Weights of a small image classifier.
Data: 98430 training examples, 27.6 epochs.
Rows from block 9, named by matrix and row number. Each number is 500 + 50 x the weight over its row's rms, rounded and kept within 0 to 999. All counts start at 0. Numbers have three digits each. After the name is the row's rms in percent of the matrix's.
# short0: shortcut pointwise conv, stride 2 (model.blocks.9.short.0.weight, 384x192x1x1), inputs 0-95
short0.172 103:468522548517401465516518526501473455464528500437462541474447422555529414461501487498446440523466551491423534445493556543486453462513539515499438458445532481428526564480480502472450414598463510505469395501470541421526469406511573513511585538423523541373547445457465520558469552450553498521
short0.173 108:511462496434455552481561497431523475532502506626421511494433490442496519509411412473544455526488486438474709531416444445537573465496536502482581490468511510547599458460511623497583525459459542527570555476537515475494621548525444494499432515516564499459480484440446439484444473436504488553
short0.174 117:448449518531460381498496473445505484535436576433600566598530424537529450465434467464454489480519544572417514417499590492449513455518480457560500490554441531494505432493522430572523462460508449558419421513467425537380565444543498499483462518502412533523440475528557505479551540469561440559
short0.175 089:460479476450407496496590497587503512458417516486476461541452455480561428464457441361475482523541529478521555476444547481495504509517451605502493467513472454489428513474441484463469413455527377462474530553551508615491545509581574448498555477567499493542478508540557526605594512556486409459
short0.176 104:494556437512437546501430491484521456578464505508424463532478503508481529444430479555392599508556603446439490531481461524526468513492492609500432550401472436470498480542543511561548464506390419531523439431593511517500488511510536487445531570480630470532528532461534510508511458566467435461
short0.177 098:622487490464445468474485415489473633493469534461491454555535427501505516525493578519449460451462467633466482527456531477471498447520519466477481472583589507428489508540558461592534408495416512505501582556474507502421539553492496445540541499515421515445396463481495438460513481546391530472
short0.178 110:458509487492441427471454475542490503483522485514468510542441530542489559431477507464471465488475460440491583447426489489508464512533561523520559459418608521459434584489434536475535554573555522498529568452495595432453606516561498430551549460608458432544438488555446456408487585435564609448
short0.179 098:505476490617480593522532541523553473450475527502542525458480538472554450407542517422433523446472508471569517491579445426468442505494497584506458421517355542468479480528437434492535402475516521535569559487456545543499482506482563485479561510396467511595511534523447368474525530471541502396
short0.180 096:507515592547443397477485523524503456506469509501601457476492471506517500489444499639512419511554540595426412463420429527517525526430502414538407542525523482492474504448534454488488437483479460530468522539493475500439516426522487436470476480501439460465405448474443451478515486485561562485
short0.181 088:456485445494546622507540534488522513488441374507629487436505455443539485532500532492529491492577501575496470473483531585542481447430515593473367493451486465492446418466434502506492555511590461506530488564488473505525469432464434538505490461462499550552604492500517522554548443431498512514
short0.182 099:427552540462517550473501562555545394519513575478565542476541508562620443452570539509456527562506664495422546461483427463428461533540515451443461461454538439506488467409494499483442453430419673532572506468516623644536445488529452489558497550433535514552524453489523528433487524569587534506
short0.183 095:491438444456496461598575492529487499387526550484523504557499530453475495547583438456474507513496481505477556580550452431501552505485567568552513524436448442470532601472474502484461571461500403461516346507471441495511481426547491477469507540439567490506419484446547520542486500540573581471
short0.184 109:581491589580493505507538428520492560497446617483449474519575473458497519546541467555449573569512617583413531521550541452460537525435579442520524425401525524520499450525536485572585441473472583594506512440553531589543501476542539509489486478528609438496473528511491469474578518441557526445
short0.185 094:452469484461588451484558463514583468404528405497431499393495639444433576559505592402429517430491464496480499471506499446481501504457526540508541485554526404449456519462439507485517487529461520468550506496520520434507453407553510536521483454491582542527493489461393552473517469525487525511
short0.186 084:494524467449389565374508465569469492494524532431439580510447588516450492539550445462541524451506535542576503494513447450435507457557532426586489477528412462530505590481459462479535569483431510542506457475492455549323450497462598460480544513512629483492506607518500470528529674473484552574
short0.187 111:527412526534581561497503454466449483487543583514426501578514472447453427502452474424436443595536537509483441502541491525472468512463564568528495436549576477484434580556444493436526367514506515482583540453533505496430424475560425555526527492468562535541462612477616500525565394540470420545
short0.188 096:563609539486519427524502462444520460565434537475464563527507395554516494488535387435490467497503495448503511513434459513452474496464453448477490499500448465470559547431541492540424470494474490503445508479473523538538442478532558545620543519564483445513458468471567443449477457491536408445
short0.189 112:535536445445567447625516555487471498506475435504469515471358466540483455475507527437504442501437459458419564493486513562523607456435491417585626500475525438581499517475429463451501478493516468511467615621526446461540474488608512553542489467496515472509513533536517501561465539515492430428
short0.190 092:489522423546454506552538401429529503532505539497462404469431590511510521630487516486431503515520546558462443462469516474421499506556495435601502580462546439462529451474524406520587457516493428445490526548531502507447506478558458562553500512445448519610550452460526507572514540441484504520
short0.191 104:463506439515401528464470550515494522500499526435536494611515525445531490564512494543547517489483491474547471526579505602446508503563438431434453421506458489463434474495508514513499446488591468450451680521426476532490433485531536445450505559437561508498490467480428430442470505383517509456
short0.192 094:687453445551408410493496515508508494520490501442557502506492515553475632542561474502557460578442447452528535460394502501525493518461502421429478543473499574520453400546559587499481446540469482444607448461507589483417463511463467494470509529459468475482443446444525432503524425439534441529
short0.193 115:495512456453446457471483444550496470474479510396620464466478499520451498517519536480458477474450486483624494437497419532530538494592501468558514493458478457586601496534555481400437475486440505546333450505485462487555533627402448487508475463624429475468561537502517468524437392481518507473
short0.194 101:534489405564512442471460409511478410442560590514411532467471442463498548543563471497477486470573533520549517577472557528513547516552425491572408462467475507456466555448495487493518499553548438517446407465477543497523467508522422522583592577476551518452537549526531501492416430528461468471
short0.195 102:593516474468523472487457531551498507509526514499477508451443619544500503511592583523416402591549529439566511520514581509505512495458512530551535494403398448540470467472507513447557508466548612456444390461543518478512520460548487505601499545467461440459688549476483481471554494533501434444
short0.196 107:504504508551522496561498521546518465484409504566496503430470463451444496465562474456487486599450476422551546408471509432518496518412426501432676488543493483531551495444380536420453490502560525481504519537519485485400503517500508526439511520473449503476489448475494580531648538444443423604
short0.197 102:566459431471525468397455458524466508437471441420510537405523534433506470517512461474465463455463467519496500498459458514490471489541484504519580461509497501605429462513509510507470604546427480543495534509428498554526521564536507504452538382424450459458639461576486490516480436391533523444
short0.198 094:394468440539560416521488589532497515503551464529508548404515467526480500450584422389489497506509489501432507556487456510511489522426544566491545465503471479583472523489597523470536569458470529529415536506442509396522492409463498424463479481470470560569461511524548606483406512582379442475
short0.199 100:504571473552581407480567604441503540465503518562520570445525506450482534501459429431509455607502483492498521595580506465372490528462473575508553482444423521461600438576407511599477488470508457470489415515457420447470470465485451474528448477441609516446492502446489508479543457547521474513
short0.200 102:526542425658552456455629525502511512463460546477575502410422452460549531489548540449456443447470501400507495490474523507390464509554467354449474542395471538485495554509458606474496457489512442498482472496472537501414449443511434470521453419507461556505403513460455507450512479509412586448
short0.201 097:548534493443456525519523485479484479419571493497577434480405463523501507460413493480387519562465511504531507410461499576534521519555494481437477491476488450553451472569478443489522600512468467474473565558530574459536514557457551473554482411510494492469472457462469513470498400455524422518
short0.202 091:545558512470494509501434517552584567465489470422441477480503545471508494442464438501421535365574482430496456415499446437450572417508618444468589441384544508527512523578525544514532535470467513457588505495524479585505481532518452468537448523431531456513490485516473480518471576491525453524
short0.203 085:502567541588563433526429501568537550528648623491509427543498485519567506423439466523409492566502527436539522506450523605607509566524510518496438512452435504473492494573442482412458492466442473472484458574548473527479568497470505544545453601439436450511458481441493496465503514506481447435
short0.204 097:490477532426544565476501516520515457502562444448463429463507542468608482549484500449459563482461505605477509459505441581408501521458515472475566408511509565538434505507502422442484459590485487488570442451489535529555517467535452482444436419518531422499490501493549446517595435465577516446
short0.205 102:462436513582477431535553476505532552505448454450525512469495479486479450469563516618440513530410528512513448555486419429512599434461517518505493422439442469505507547554458441420506513477503514513477558513525494484405466548438514483494478469456480470520438491487465434527497456507378372511
short0.206 097:471442499508480636487473515559420474566524416458601501419426588453497551495454634507375496513538503591520509508430494463511476479522396519522647526432602518428511518544381413515447498530473536514562483438554502527457481471514481521522451476502556460541552482515535490487504525485435429615
short0.207 104:628421477475513510532517451542501495481461492466479494461539460512623495650478535409480536416490605500510433588549599451485465501575545459381488495435439499426533433487463480465451511494460524489414441528532571541509551501402427541483532528464561535501463567494435512476451588452481484454
short0.208 102:465444517561520475481499567479542446492425466476540431450500497465487428449469650430401471535410480480518479544560456358480446524470497595452485527515588415476593540453498475478548443512584483472562483547501560516398472478496571511519480454562512489524460488482522446562497455556456461451
short0.209 097:485529444490497419548529439489590501474424555486437506529539535506462482390503445614448476414480455579435504524474432505491453534436511556434448480523489434551522490515445417492498466470527564589558530530473461479422480439513487566511492491396605515476460417558440485540552515448487473475
short0.210 093:422487492429571497471520481483469480533458494460475513517558522575449571516526451592569411462537489448418500485515550445497464479453536444486472411448488493504465485465565474524515517463395580412483468447551504424477579414548479434538532514385446519497504559473506541480456471502502451446
short0.211 100:502474526484480576533498553502505476487441511559453485520482588562454409511581504483444481537664510520510510457508459514423457527542475524553509597513630476479482477519450414434505554523553471499489539489497487593502595473562556561488517493517499595490421472500504522388522541469553487631
short0.212 089:477464576568431529478547458463540445472484516472450441606406463451456560526543443479478443517573559536480561572507551461506466535531595473507546543426466388498462530562513519577514502536486463480512496473507487453512506482591476569543421598496531501528449517550508510492515507409483490450
short0.213 101:494535490414448510494523522400523490467472513616408436469547512434526446515466482532496502515555518451475541462522562404571511538534535498512567528533635391463607565494398530475481582559562485426489523483474532486508533524472607564536515531539487508538437558458482577600497451564487474525
short0.214 101:488492491537312601399440493413497524523489501583539497495456479476443588479486485522575498555449507483496519459642520446462460500582459550525638455403544442445499562496424477537509433531501455549526481536482512445461501531504480457531455524528419469535571484476546505482562599428514475415
short0.215 114:419429562509494482438495723537502524646526486451479595492502590553493501568506577462511522565522590477495476595518496551386538442471493470474557547544507511472480472476493520517531449479489420561433541490515460518446540508530435507506497435480403541573473472456482456481535525478514497511
short0.216 077:541525509567526462494504445467625553555553621495484426402497560497511520615445429461453516554499475528461467585338594445453564493579501465437480574511548481399492419572479518461463565461535500574506471532687415438401535489523534528500495525500500505444514438389448512546499432573566502524
short0.217 105:468504565473451448572618488434498415473567525593408496409504436571475548530468442495375470474465438427453510505532539552511585442512484536553477478495604526482533601553543516552446481475517531464425602540501440376487406537453487536492508454448531460492461611431528595487494413553456490504
short0.218 103:509522567572459562540475474511548515517517447414535476435453498498489524505519565514446437484504530548509479472480402419528432478418493503495478489586456522563532469509395470478473438517483409617555593456457438465503471501524461460424505537472457476472384565570400458432551459396508541515
short0.219 102:520484504505556482470552445483471524506526484524573560479484518525463484454450469442540484583500439418492529458559485406595437486551487501486578443452435506491481462478421471490549610465497566464449581461475500465341480527432451484543452546441459472467528520405608552432428464476472421542
short0.220 095:594579566489505541605444570483490462420466504572554580461555570470512460446519522457479517541550427565503518480508546512448504489433446363452464537493531521483418485529486474465524551557491466484542420451478572458458485469425515549466505386454601562515510480516471488434545462495511464484
short0.221 102:603496458439454467482480466541464499481488419378504562595530486448518535469487534464434448563618508406499515555506482480444477421497516564512427517467445401563490443480503512516513471457518519538504563409528493487412561465524516496579420501512502460480482463478527487615509466436530389433
short0.222 106:434561538475420545444466521493423513511502541533458547456581528429574543398499535531482523504459491417445484476475449461580471530450470354488467485525524488522514449593454478641477482446520362452474571495447536512484506451505479492536444526543399518452491451478462464553422453498542516526
short0.223 081:534559488493409520490421485490479470550544566496436521480484544565550479533472480475409451643396571491522578467491533518484529469448554459533480492508452538415429467354454462515582493585525548485466487513445488473437453504490457609491421474512505503453510547513527477478453427522483456451
short0.224 102:613492503532527446435456538462406396484494507562523503529460548507461529469549504503521545510630532468520473472451583509466405509500469446554570438502532526377542427418523421595559512581544519490472371532518556492541477559451571538556577511545479509476476512493471480463462431415550466538
short0.225 069:420446543453378426510412456469464513503544456480448553553580494496565530480549460447440455485524537463489447508471508518522487428574481434465435535446517427567534517472470498552516483528579537492483456516478479550523531568631471513470475508488565599517461526576531512497470480532507506456
short0.226 105:487438400543451525459437482487446513537438470523468474500519462534495491484468551501448438497437457439505495461444510533521520453485531486532585537474461488433469533566513541588458501555457554496490503468555516456497492490542432540518476484403467532607576502453456517514626491453370444545
short0.227 113:547542500489524561475490516455453486525447481487453468535409501469493491509618438401458556519528507500599524404502572438449473470569611534566504559438499472506548472555472475521451445548488470451413608542518542609494405488413481496466541477531456440555469503586563519464457521447472457507
short0.228 108:631461451499482537485450422453463579432559482520468495612505540545449514521499391422580550506446513420424517556497467442473425529477550588545510415509518564470520550486516422423491548458536491532466507467525509593557521464524524447558493419499448487489451438496508575385470484385576407507
short0.229 091:505485517464475462418519535454478442464534480468444506518470544558516484485498420499357587492494535517487465499614523490512476486571483409564548513571440457535516449496469379475515385511494527487571598549406505444549445532499496507474531527509486528476443491478546523575479481548489493471
short0.230 106:595481448650502475551524436597521451649488504440478474465455483458491511531501518534566511470455544539483460541441524467604476508462496562501574427492472408464541493476424490504509522479463532438566433582481477482433448560545495396483500490478433522485490506518489494541551553479514443443
short0.231 103:545524456445521517539406509537585473456472631484481551502452489414475505516479452572444504492554549416593575430542505446557544537432581509511580398552493527507455497484452494426533567501519487569448541482493509493537461444586517459624552474482494589478420540559485549429407534422480515457
short0.232 104:427505614511590482498502503514494527568444525475480410470488529477503437491639466448501576562483474565503584556530572460524605492557432523529552555535559525558514445458476542524522439514456487517419488490511533428481489499509434477519564496576442552467508511467444477543445523475495555474
short0.233 108:515448429459458365508386459508448458515469550533416495449481536528467485475403456401486574447530599588543515516537492586546557557464568557512459664490415520441381471617534537491451525477502471469437486515469571504451524454520532494520485473491483499482462514440532543500488476581430490496
short0.234 095:505499576452527474496448506585416483522548426388442555544500527529466520505501596515449505507578544629469440450565499511622513494472518428417484474444459403450526412547486493508495453431527500536474519471485519482536487453524511511421459491560490571550459488528511440432522524486349468571
short0.235 102:555468458593502496502495486543485487542536506456452473432614466483457457489485420598553548521555476565475500466458454455626446480478474491459566479510396439379497551494479446512486457524492469477557496445527471491389478466524451528533552465463468464446589635491416488505589460509532502563
short0.236 107:452487521489441448417511478473559470506475511521557462569460492548541447526489523437469527483445479532518526456422411505464458438567488532408482456437546557696540494574437559524489449481453400463454532568552559443545622511460415499477518520508469529471512522488524609531457455464460526540
short0.237 109:440528507465414450440585469464485527531493531480393540562473503555530457446414465548467545441529531487491503484448504493480547635515529425451519474475448469529414515458503531552514535501483534436514405497438532440502428525491396509557471468496534461447381469522520491503473581514493481562
short0.238 099:356448527578554446497553440528474578515572516419539428517510483465524458532485462504419427564535497490487506507565512450548591490460517558530481505466521436514467477561490443505490507535488451417645424491486554502631527452493434515588405482516466511500484557459417404498561467483559557484
short0.239 107:508498531466517488465524473451436438485497498422465520549451530529473522481467543564465558585475430517465554517456514475463490564577514520519489490380456567575510491442474501379565485483533434494459526480462539437551561561565509536380449488496439475476481484433486435485512519443401449436
short0.240 099:456558501521485432537491440496514503486530455503515483443494509427480492547534531483436453549525492587453598479493512443500507435386437477505527383508495490383464436538495447533342486492404496545527401476516517523498553569437480535490525509435474479507493515526521457544513462601496431469
short0.241 096:491532499449506450513466524512508550515504566482506514505409550485510488511364397463474481550490491525430504547429497625469438427463481464415556640438496555467545473490406522501528421473491469443480577525537459533466525424397458568569496519422545522571531452493475501557420531491499450448
short0.242 102:518465515534531555582457477521471455480504546426505552554320563591474497450483459523450400458518537443565585482502581528546429459479477492468466529521492506422424409551525485430445488548497491470411485476413485471608509488507537467453455401505494476455488433475532524480444490493383386522
short0.243 100:525499495461539528519517583439489503473578520541528439473505535530556518449537486431490521505497518502418437536526527479498516487436479520534454533620494450553525501517492425511492401479482482464534430541541503608543507464556517504492490431488549508561486387492508626475491493485439418477
short0.244 105:428494555484454558498548520550494481573490473456589553485392529586474467492515499577436567476448427560615465440531578397426556477543472598503490461571438507438565509567490422514507568460481452497473493458533585469474418432523447444544496516504510504483495534489650436578537439546481460385
short0.245 108:587492524521456418418522546376454488500532508450457444432523419507493479535446477485461556521632475539486440480336629527546454506474446472466482453459457504503529517501438482522568497489501549491506441478513499426465530499575498561478608503435492456481506502399401545431569505447497496452
short0.246 093:513421479510478403464534499483470455460515510462589419488515456598505430572519510438504457602516472436459437480482522529505606492519485586508535472502532536496563443486426541526490474480526540439502530535553460513571475443680524552592486521457529509514492509471504343513533494562573502449
short0.247 101:474520545581453451442675524458572468489437443512457509464562449481439503497546466516421529486456639458462465440493506490541677521531458472504470460497537409441470498560511569478583560503476501530568476491423556479501459516477500531513493540442507473480472539490512441515581422404447545502
short0.248 102:437500515491457481559468422481565452529462498398514477563590551468559468518434434630473471559537397557521507536515566505475467529381508489497511568474506477488489473578503526482623475413669477518567443553440512538431509417445499504495460473489487469531447523501498452553612454515512452461
short0.249 113:531496589519489476449482491474570442431466581495430478466536545550529492517546429374424489470494411621454514458557481534465515499413480458457461430485502428457503479421525435444588483495525464528518570450408432482485485558473547468507507515497649570506500443529512471602571541494476454613
short0.250 103:403447421522552440460519453519498455423465411491367576428513548402509455529542542449499520522494469460442672467458546447509498517494517499519514453499534445415462467459406510508562438494506514469486517566467505613558568491496450519488585503532417580522519394492469463472486456474481470464
short0.251 104:491450466545428468544475445402508494497579487508485440503501552581502524420565541432481547419567461435481573491442428539574552469510451463530499510480431544544519450518422370532528588506547445520531507578458499552415500494471493454449486473464592508419536529556442485458501557466507601471
short0.252 093:443494469501600538415426481434479569510493415451555477481534487541552453480502452482576484521488504410439472496574530522437478523553544621620547468502522505446565460559508521472508566513488497564420440541518457443577482505484472402497418549436397530491506590593535503524474463486511554444
short0.253 108:460508485481545473548407471505478558500600458377462508547498613556447495481477503458485520413498450533517531489472476517503501527540504480518489632446478451510527550543520425494500444534534474527462501500551551453480392518486492496445491467541465483496413465521510496509423530502423462524
short0.254 093:525465541479480468516495436500551577499491496495469528478497471473457588547545419465514494522464468506654543649491548524449515562521492571412520457489513438515424464467511458513492532503465407570430422532564504494456538403409590481566457601537521508481484433529524406520476553546556484592
short0.255 101:478526524468391466503426532530381481510507487481455460465493374490478485454485424497386527469430488450476490611540501465432517513501529559457490515458450494484544522433542513478487488595482496499557535578488486528511540530613532622581481418425456462538538547551469365606585490570584465465
short0.256 110:493452496581431552438404533516540508458552419417611542414467490394445495511401520563510495448495456456536492579459502471438481499543504471545558493530530400425498497457499441482595415536478590511531524437553542559357526403449528481462470497481485524430562439460592486445478475446475492461
short0.257 089:416521517461506502467617478533581351567466585396392574518465518456537458441595496482398489533456517524507480595462484565523483475467354496563502560494492532439497476507554490499529514514478431509495516480515457505545467417453471471445483531547497446431404554493534558580459613500567486547
short0.258 102:454503480503540620499538501525542469498480470326509460389439552440482459461494531552550450492539462495481477548467418529587500517498447412482476502425463565476465476478431522436505514509492433516368497510464501534426572518518541450425486575505493449412530542534450421440439471471406469467
short0.259 098:534499444527508517544474575449588503603443478611450441511550486465498515426448463521637566454466534463506482493465491476401470504515505365497546525476576531559451508454621427511490436543416428553464521469476520435480436421472455528545526524594446596509571465607499482499482457519534589492
short0.260 100:481500430568609548513506521538492502433414573562552518480476415528509389459470533472494512474581513483455455496517517549402530475456473555523533460581546496517474458511466437536478440464476534483382544431501555586463490427485480525566573478465487558539609442473480596485467423529626476452
short0.261 101:484537515531481504424410504509470500492468471529426459448535472529528439590402470449519498463494482503498468506415484565478482440503606448446517431457487449438483467467539527511475518461409489515343539454485533574423546454505542556471422530413493475484471528510527575484540491516521496551
short0.262 093:549534502461439454541600458589499385473598569408472477544552515531509485500576501500506453470469503454592513633492478590554467446465523517502537569438593477532521588465469538554481460585544536501560526450477432491534468429514534462493472571477523512584574449505491483552444590457433454569
short0.263 087:430444510504473584452552447481516437461545463670534517474487463432399386550511445472521512458442477489534543479500589474525484532553508491482492494565461501411450557449615454586513407501439438425515490431517472528497461511498433500487534452466521502502478450521543563423445463472442473499
short0.264 094:438496463352451503463504472537526527509510597471443456423565572504503483373458588515433465517478436492395409453471415564586462515480528578471425506465469428427503490541519457535470554491468474540537557496436493516430475628416492453432462491426468494467433507572545431501559465542553531501
short0.265 104:660515493437547443458496345566470488538506523522424493443462440513472471502480562440512486463467416418556572564495507392517465494471547521495467434452524518454482485430568439528564526552560514552500468626549546389508410488456560474667541461433600520506426514490466512446429561522399526495
short0.266 112:469509444530496564525505463473472474440511466458394583558438499426539446448525577572539423446508489409503496535458495571548519544445515476462505445460541443462483526486499529502485546463468455548448500525486508563517609560487435534471570429480494458555418560487483571506388467500515561476
short0.267 101:496491445514493473521453451487488544420459513501502471478493470446519399535442452558538622469465526498533501498512512504505460463551477460586495509493460446447423463506487611604563516437555620534431461539560499578505518443525532428501528407458440480506420522493517543505454535438476444503
short0.268 105:466557497493545660534528403439510498419488503479541558518600493566495449547497483495588488500405489431492482566479481472456535484564501523471549549555621536464444484481613498557502438529511536470413429551479448461552516542494487414481505481518486462474480494515473473448494489415364451463
short0.269 093:458547484518433535525543512441436547558524394468496523538572559536522673511458542521509556541499543538480509475509468423504505463442509476436442456545479448507484521519453542452506382513525452504508430542482463493469553437495603438506467438422463570540490539511552478534505448542456471431
short0.270 093:384519456510506494506587507480527515478439469390462556498501507503540517447473443482531423552525487451528504437599629468552469468578618503502470520529509415574441557444522462563540480482690533497533403493489428453423505541513470483553449555389510474459476516518532470446506484434496430514
short0.271 099:519571540539508534506571521511578483490515507441556511468510465497501483497496491492527533541449543598521435576490469525527576538468477546511664489493481484563587426518510468456605482486470488587388462450520478500513420542524446446508495561464554450455604477547470562437478512476509448512
short0.272 086:535484506481429418475504440543501479555448458407470494447479511453482398376457497458433474622554537524484507541548490444505464487476499485534520515493474510458563588542581446511505474476476475433487535518522527459402560514602527477501492571474456453559428441488483485545473524540453511456
short0.273 099:605488594525548492524515510497455474484508535481464552601528545548491527520460438562549565472451412411462472526495511535480647573488540554584454572512424548535488544513463524439467433513542533426531540548448481433470539552497529466487491520426463446579466572510522427540566549463449528538
short0.274 092:454530460529576591596528518463543565458509587535457596481538479490483467537525508501421513479466448498479485548396468485582489587501506496492503567493532492517585486546573424551577470487488524565430491417555467525475493510485503536449475541568558434438524551520562428559464441516415530490
short0.275 099:701525505490475506529472444541436430484545512468407567440444489438492466529491469480553507504601509530506470483608494459508544473474531576435455451497441474558498430486481483477516404478441423485516405538460491492600421472484457460451493372471422535552641488449484550475494592474574451424
short0.276 100:577470464489486590395594457460549543583482509477588499470465506524496479551471490568439631539452527567515549482474473530616508485437525517508495380544519452612594597462462459561521578502457515501494498499480554447483515441483494463445480495438462447487533432383625492500486443413487416452
short0.277 098:474527510400505494539501464464529489391437654531533532490459483455508422518447455392524452501404436622551493394485669510494477450375511553504547478452522423546544539460476429542530633507495463463499502521512457574466487447522485476472542437484466483548525493518555454494579463475569431540
short0.278 110:505486477570465545422609536484426526536551561510481565447579430487546461531460449498512462489469449458523455577463497414519525510500486398471455465524641440415508493526504511486535430569509447465553497429574491466482462483474401481474515440495507403532511450507499428458569531505542591580
short0.279 103:508549512472407536577427509471488467558449492489500453476483569557464541440465583452610468498383495515532531484530549515454482584523485481467603515431498573386526510438448501514470470448530489462458373447453489512416562542529555486546475474494468492543487425459541490553472439462541609505
short0.280 100:468540506488515545551481481476432516505554455453562535525435496454440546587474642589432511493475486553529487530486496421633505562436481440496557530493508449422568597492422506560431506517526469525521562547503504451461486426455510482460432490494457480471596550467523465515470497466398430447
short0.281 084:469481528536537440546538519481510528523525540526491562546543521556565476542572519551618519557528572506500492492486492450500470509438594446567565481451422463437445480518547467492589576424467464530565494539489522414551635516582584518612575535572478499517469540562490510563532515497477480511
short0.282 072:483521449567464452545508462499596476471434430541381466497501493535480474492456485451467492562511419484480509475465534520489568545420542548451498475496500490453586555506451434505584498535491483569424467596527526489502592457545451623556484509462444452488479529455522462498526481420540483462
short0.283 097:464595590476503445491519521494423437523536493558440519460500605472607481481519587587553431475484498449447508490533483457465481559513523450503441537456435473514481493514494406420437485521470425531446501525505467486489529478491475434411549571513567463494430551495558513410416378490501439517
short0.284 096:554515653494515451445451522534451517521489378563460496533431551630537561480514551554465516502458562466432482514554538520477471514532466528398505491455557453527584518459426579462488505520504563461402647439461472499466461551429498518580541493493527454471526454657365464461544460496457464520
short0.285 098:549506569526524532578475469550511495528514527530472518479477460497574464392403400497455505448497482502458517579532498474516599541474472508563466484499403592458450551509498546521682555633448454490512498487524538514399439480488514537493569521549441440402475504440497545509470465585475543545
short0.286 074:482529495516483555547510444467497571462626451467472509488531538450512516516405485578417362555483487439536462466442437494542556446527509501491527542445436514523522525529427529561527470549555512590525443523548505504508503513573475598497468537390493549502404540565396499467510524460378464440
short0.287 105:522502453441548428527551398523466451545477547539445445487513516459535450452469493444474432508644478375610469504516462516527431518467474482512436463495623546491353518516574463558536547499479602499468485501542496509548540496549597498511493503627430523466438517533512484466428520528514543478
short0.288 099:505587497516520453511554369572517501529426596431572474495587518609531503511543433600498408477539465453492519424528454447510542510506448435430558524472488434503563445540515470489521412469570568547499449520582528502458518461529475483443462483542430507436543449537425401472484471551461520503
short0.289 099:411502526508543462528455460541449490511502464414441493567501552469535459472469489444527489476384450424485558537500480552588472491443454537461509520557501603597462532503485500541543649475544473612506464472476432517511517405440475474470440442490558429389499494494521578551482522459434445420
short0.290 094:519519584417483587529516388459578537488521480417575511547466481502575465485493503459527475513591488545519534563526439520490399539633559492428605488446496491509450525406512488525506523470561637448415521506374483450533507437477436561452526495485481547461456475673447492497516459518536465527
short0.291 107:482470491411498373550505495521618613559523592379530503471451534520510438479535542443469583480471511512485523476447549507439418497539470481550476446511484650453486530512460607499452469546554473484522493470598506547501490447402466428509502426435532582486565503486494470522454503538513491490
short0.292 104:543467417459460465515550462447395435593493459536499447443539489439521503502481466540480497464489416578396589400528490520550531503550575516497493548487659456439537527483481524582533528491491477527514502495543447521475651510541527486507568482396486428463431434508516505534621424520486453416
short0.293 105:425394587516448514543464562430502576579486511458518472510511499438464492532523551552462452411468480550428427497462479497470508533545521518462565507496562377481449557460529460523578444488468610539414440571490506531413555499577517475564564506579480473486417362454539426476473537529512508458
short0.294 101:557454511486452501502503525539534463542474600499501481539560564593531572487433490529455550455420458505506563426423481514516500545503640563467476491529517451503472566467409469431558432411456425536446574545474566491496584505506582522546474433485559533476519473507440529499489478421445411522
short0.295 099:486490492576557520481448480538563527471472525405424531554521588514566548524548514526393548505369432512474475511442505478519466514457473569493449500444479414523497486537379425475484604428541428514554635619543505439458459512545492507493495496461446506473419500367541513521471453604490536514
short0.296 098:502472478487641536425480539426534417418500422423632501510489465468429540516533633482484624527492618493540537490497492452548594487524487520612508440503501512427487558487500465416484469516543500453535462498520485517485563551464467493502495589524551561577489547470460483468543454517431520463
short0.297 093:508543471545398508521476479518438443407475525531335490527438606477480494508473482525543554492475439407461603447556477471506547497511503448498442460486464504494493523464423500512541523549539508507474552472506572479473565450581521536574528493422458532445530521467446412501534519391505413625
short0.298 096:527545417502443513524526564464457468522529501576411462462506522480497452564541471524474535494508436469445553506498419529536520419466458445586460384566482490466460477514483504518448438474552519521510501564474426513564495515526531564458602487531543468494487416497525504469519477573472548510
short0.299 111:574450520492537501549468420509517555508642485414486471448497532487428460514602453467561540487446455498484426537504537442443566598496577469490588522468426381496568496520488534519533449563528451456487531470472448513555496509454399471475486550534437486483501510501544437494506503487528503456
short0.300 117:597463490588492488521440554476495504504548445497550446475533503522434569524533495532398594526531494407528504471427586405410499457543472437544475521548381492426540565505433382519522455546483539501614455493505531493535510572517475471436482494543452453545466561476372566504551496459508451617
short0.301 100:543499531437555388552481600533584656504539505511486532636417446426416503445459477482494478459541612596574498483446577451474505610525442502398518519609466456488542504493444470468480442466500471492520468455498581508482524503476429500552469535544438350528465490522492531504536491468487511522
short0.302 100:541523505447581480490476529502479471489414522550489475555470463499560579523466561399488474558410582553490395669370534451555442485429470536566505576519511532455493555522456499434492413472519444463459555491499490463502492428488443516404552529474472517444357450516477533456443470469478534483
short0.303 096:505495481525455532580413503553517457500450411499436544357503475458506561509479452518460513482412501506474512463490472562442513516416457435502483420465535453421540479437505492512440481464676568577520520481421521497492454531493465461519521425454556541565498428470594536567507526467467481559
short0.304 110:473500554544495501555473616548567465546509458526458458496557582533463519538441584382454496464532442588531487407588507468509431482493446416514379518504561493603465544545385459470483478518549510498544556458501459487517477445447485523426481501523503460584462504541444466602522472504397428449
short0.305 093:510392484532502503467521545493477464515485517406367444562648513442533465481419506479476516480433469564503460565523498448417514499500457444523574504560569460500496460466526475548503449512504515430494600460547496465475472558483432546492567444460462607560446559429560528468416547559412441462
short0.306 106:511544513480475512471569479494519506497466605578416564470562494581489491398618460433456441551523603457438510479459439579490522468436532534477456460460523520512513455482464474507603398489584517539474503602510443534484474484505537498489410462556557512479441524421576484485467545449525487495
short0.307 087:564463545453532461493498499557578492439446528441478542526526480525504431513448493468516511488557560512546512457429450475514465440468370501471516543491462412474536490520491481540521549536437497519422529352422574491457612504483496549576504536494466485540456466452521432552387597412532402575
short0.308 081:447511490530506547521381550469543441614475537511387497546490505618510545508462423487423586520558515551423542474500526454424469422556487474540494482561521499490623516561422618476460472474527559422479568462541483619450484517544520481522431543565453515499417505527466468474465449408516455535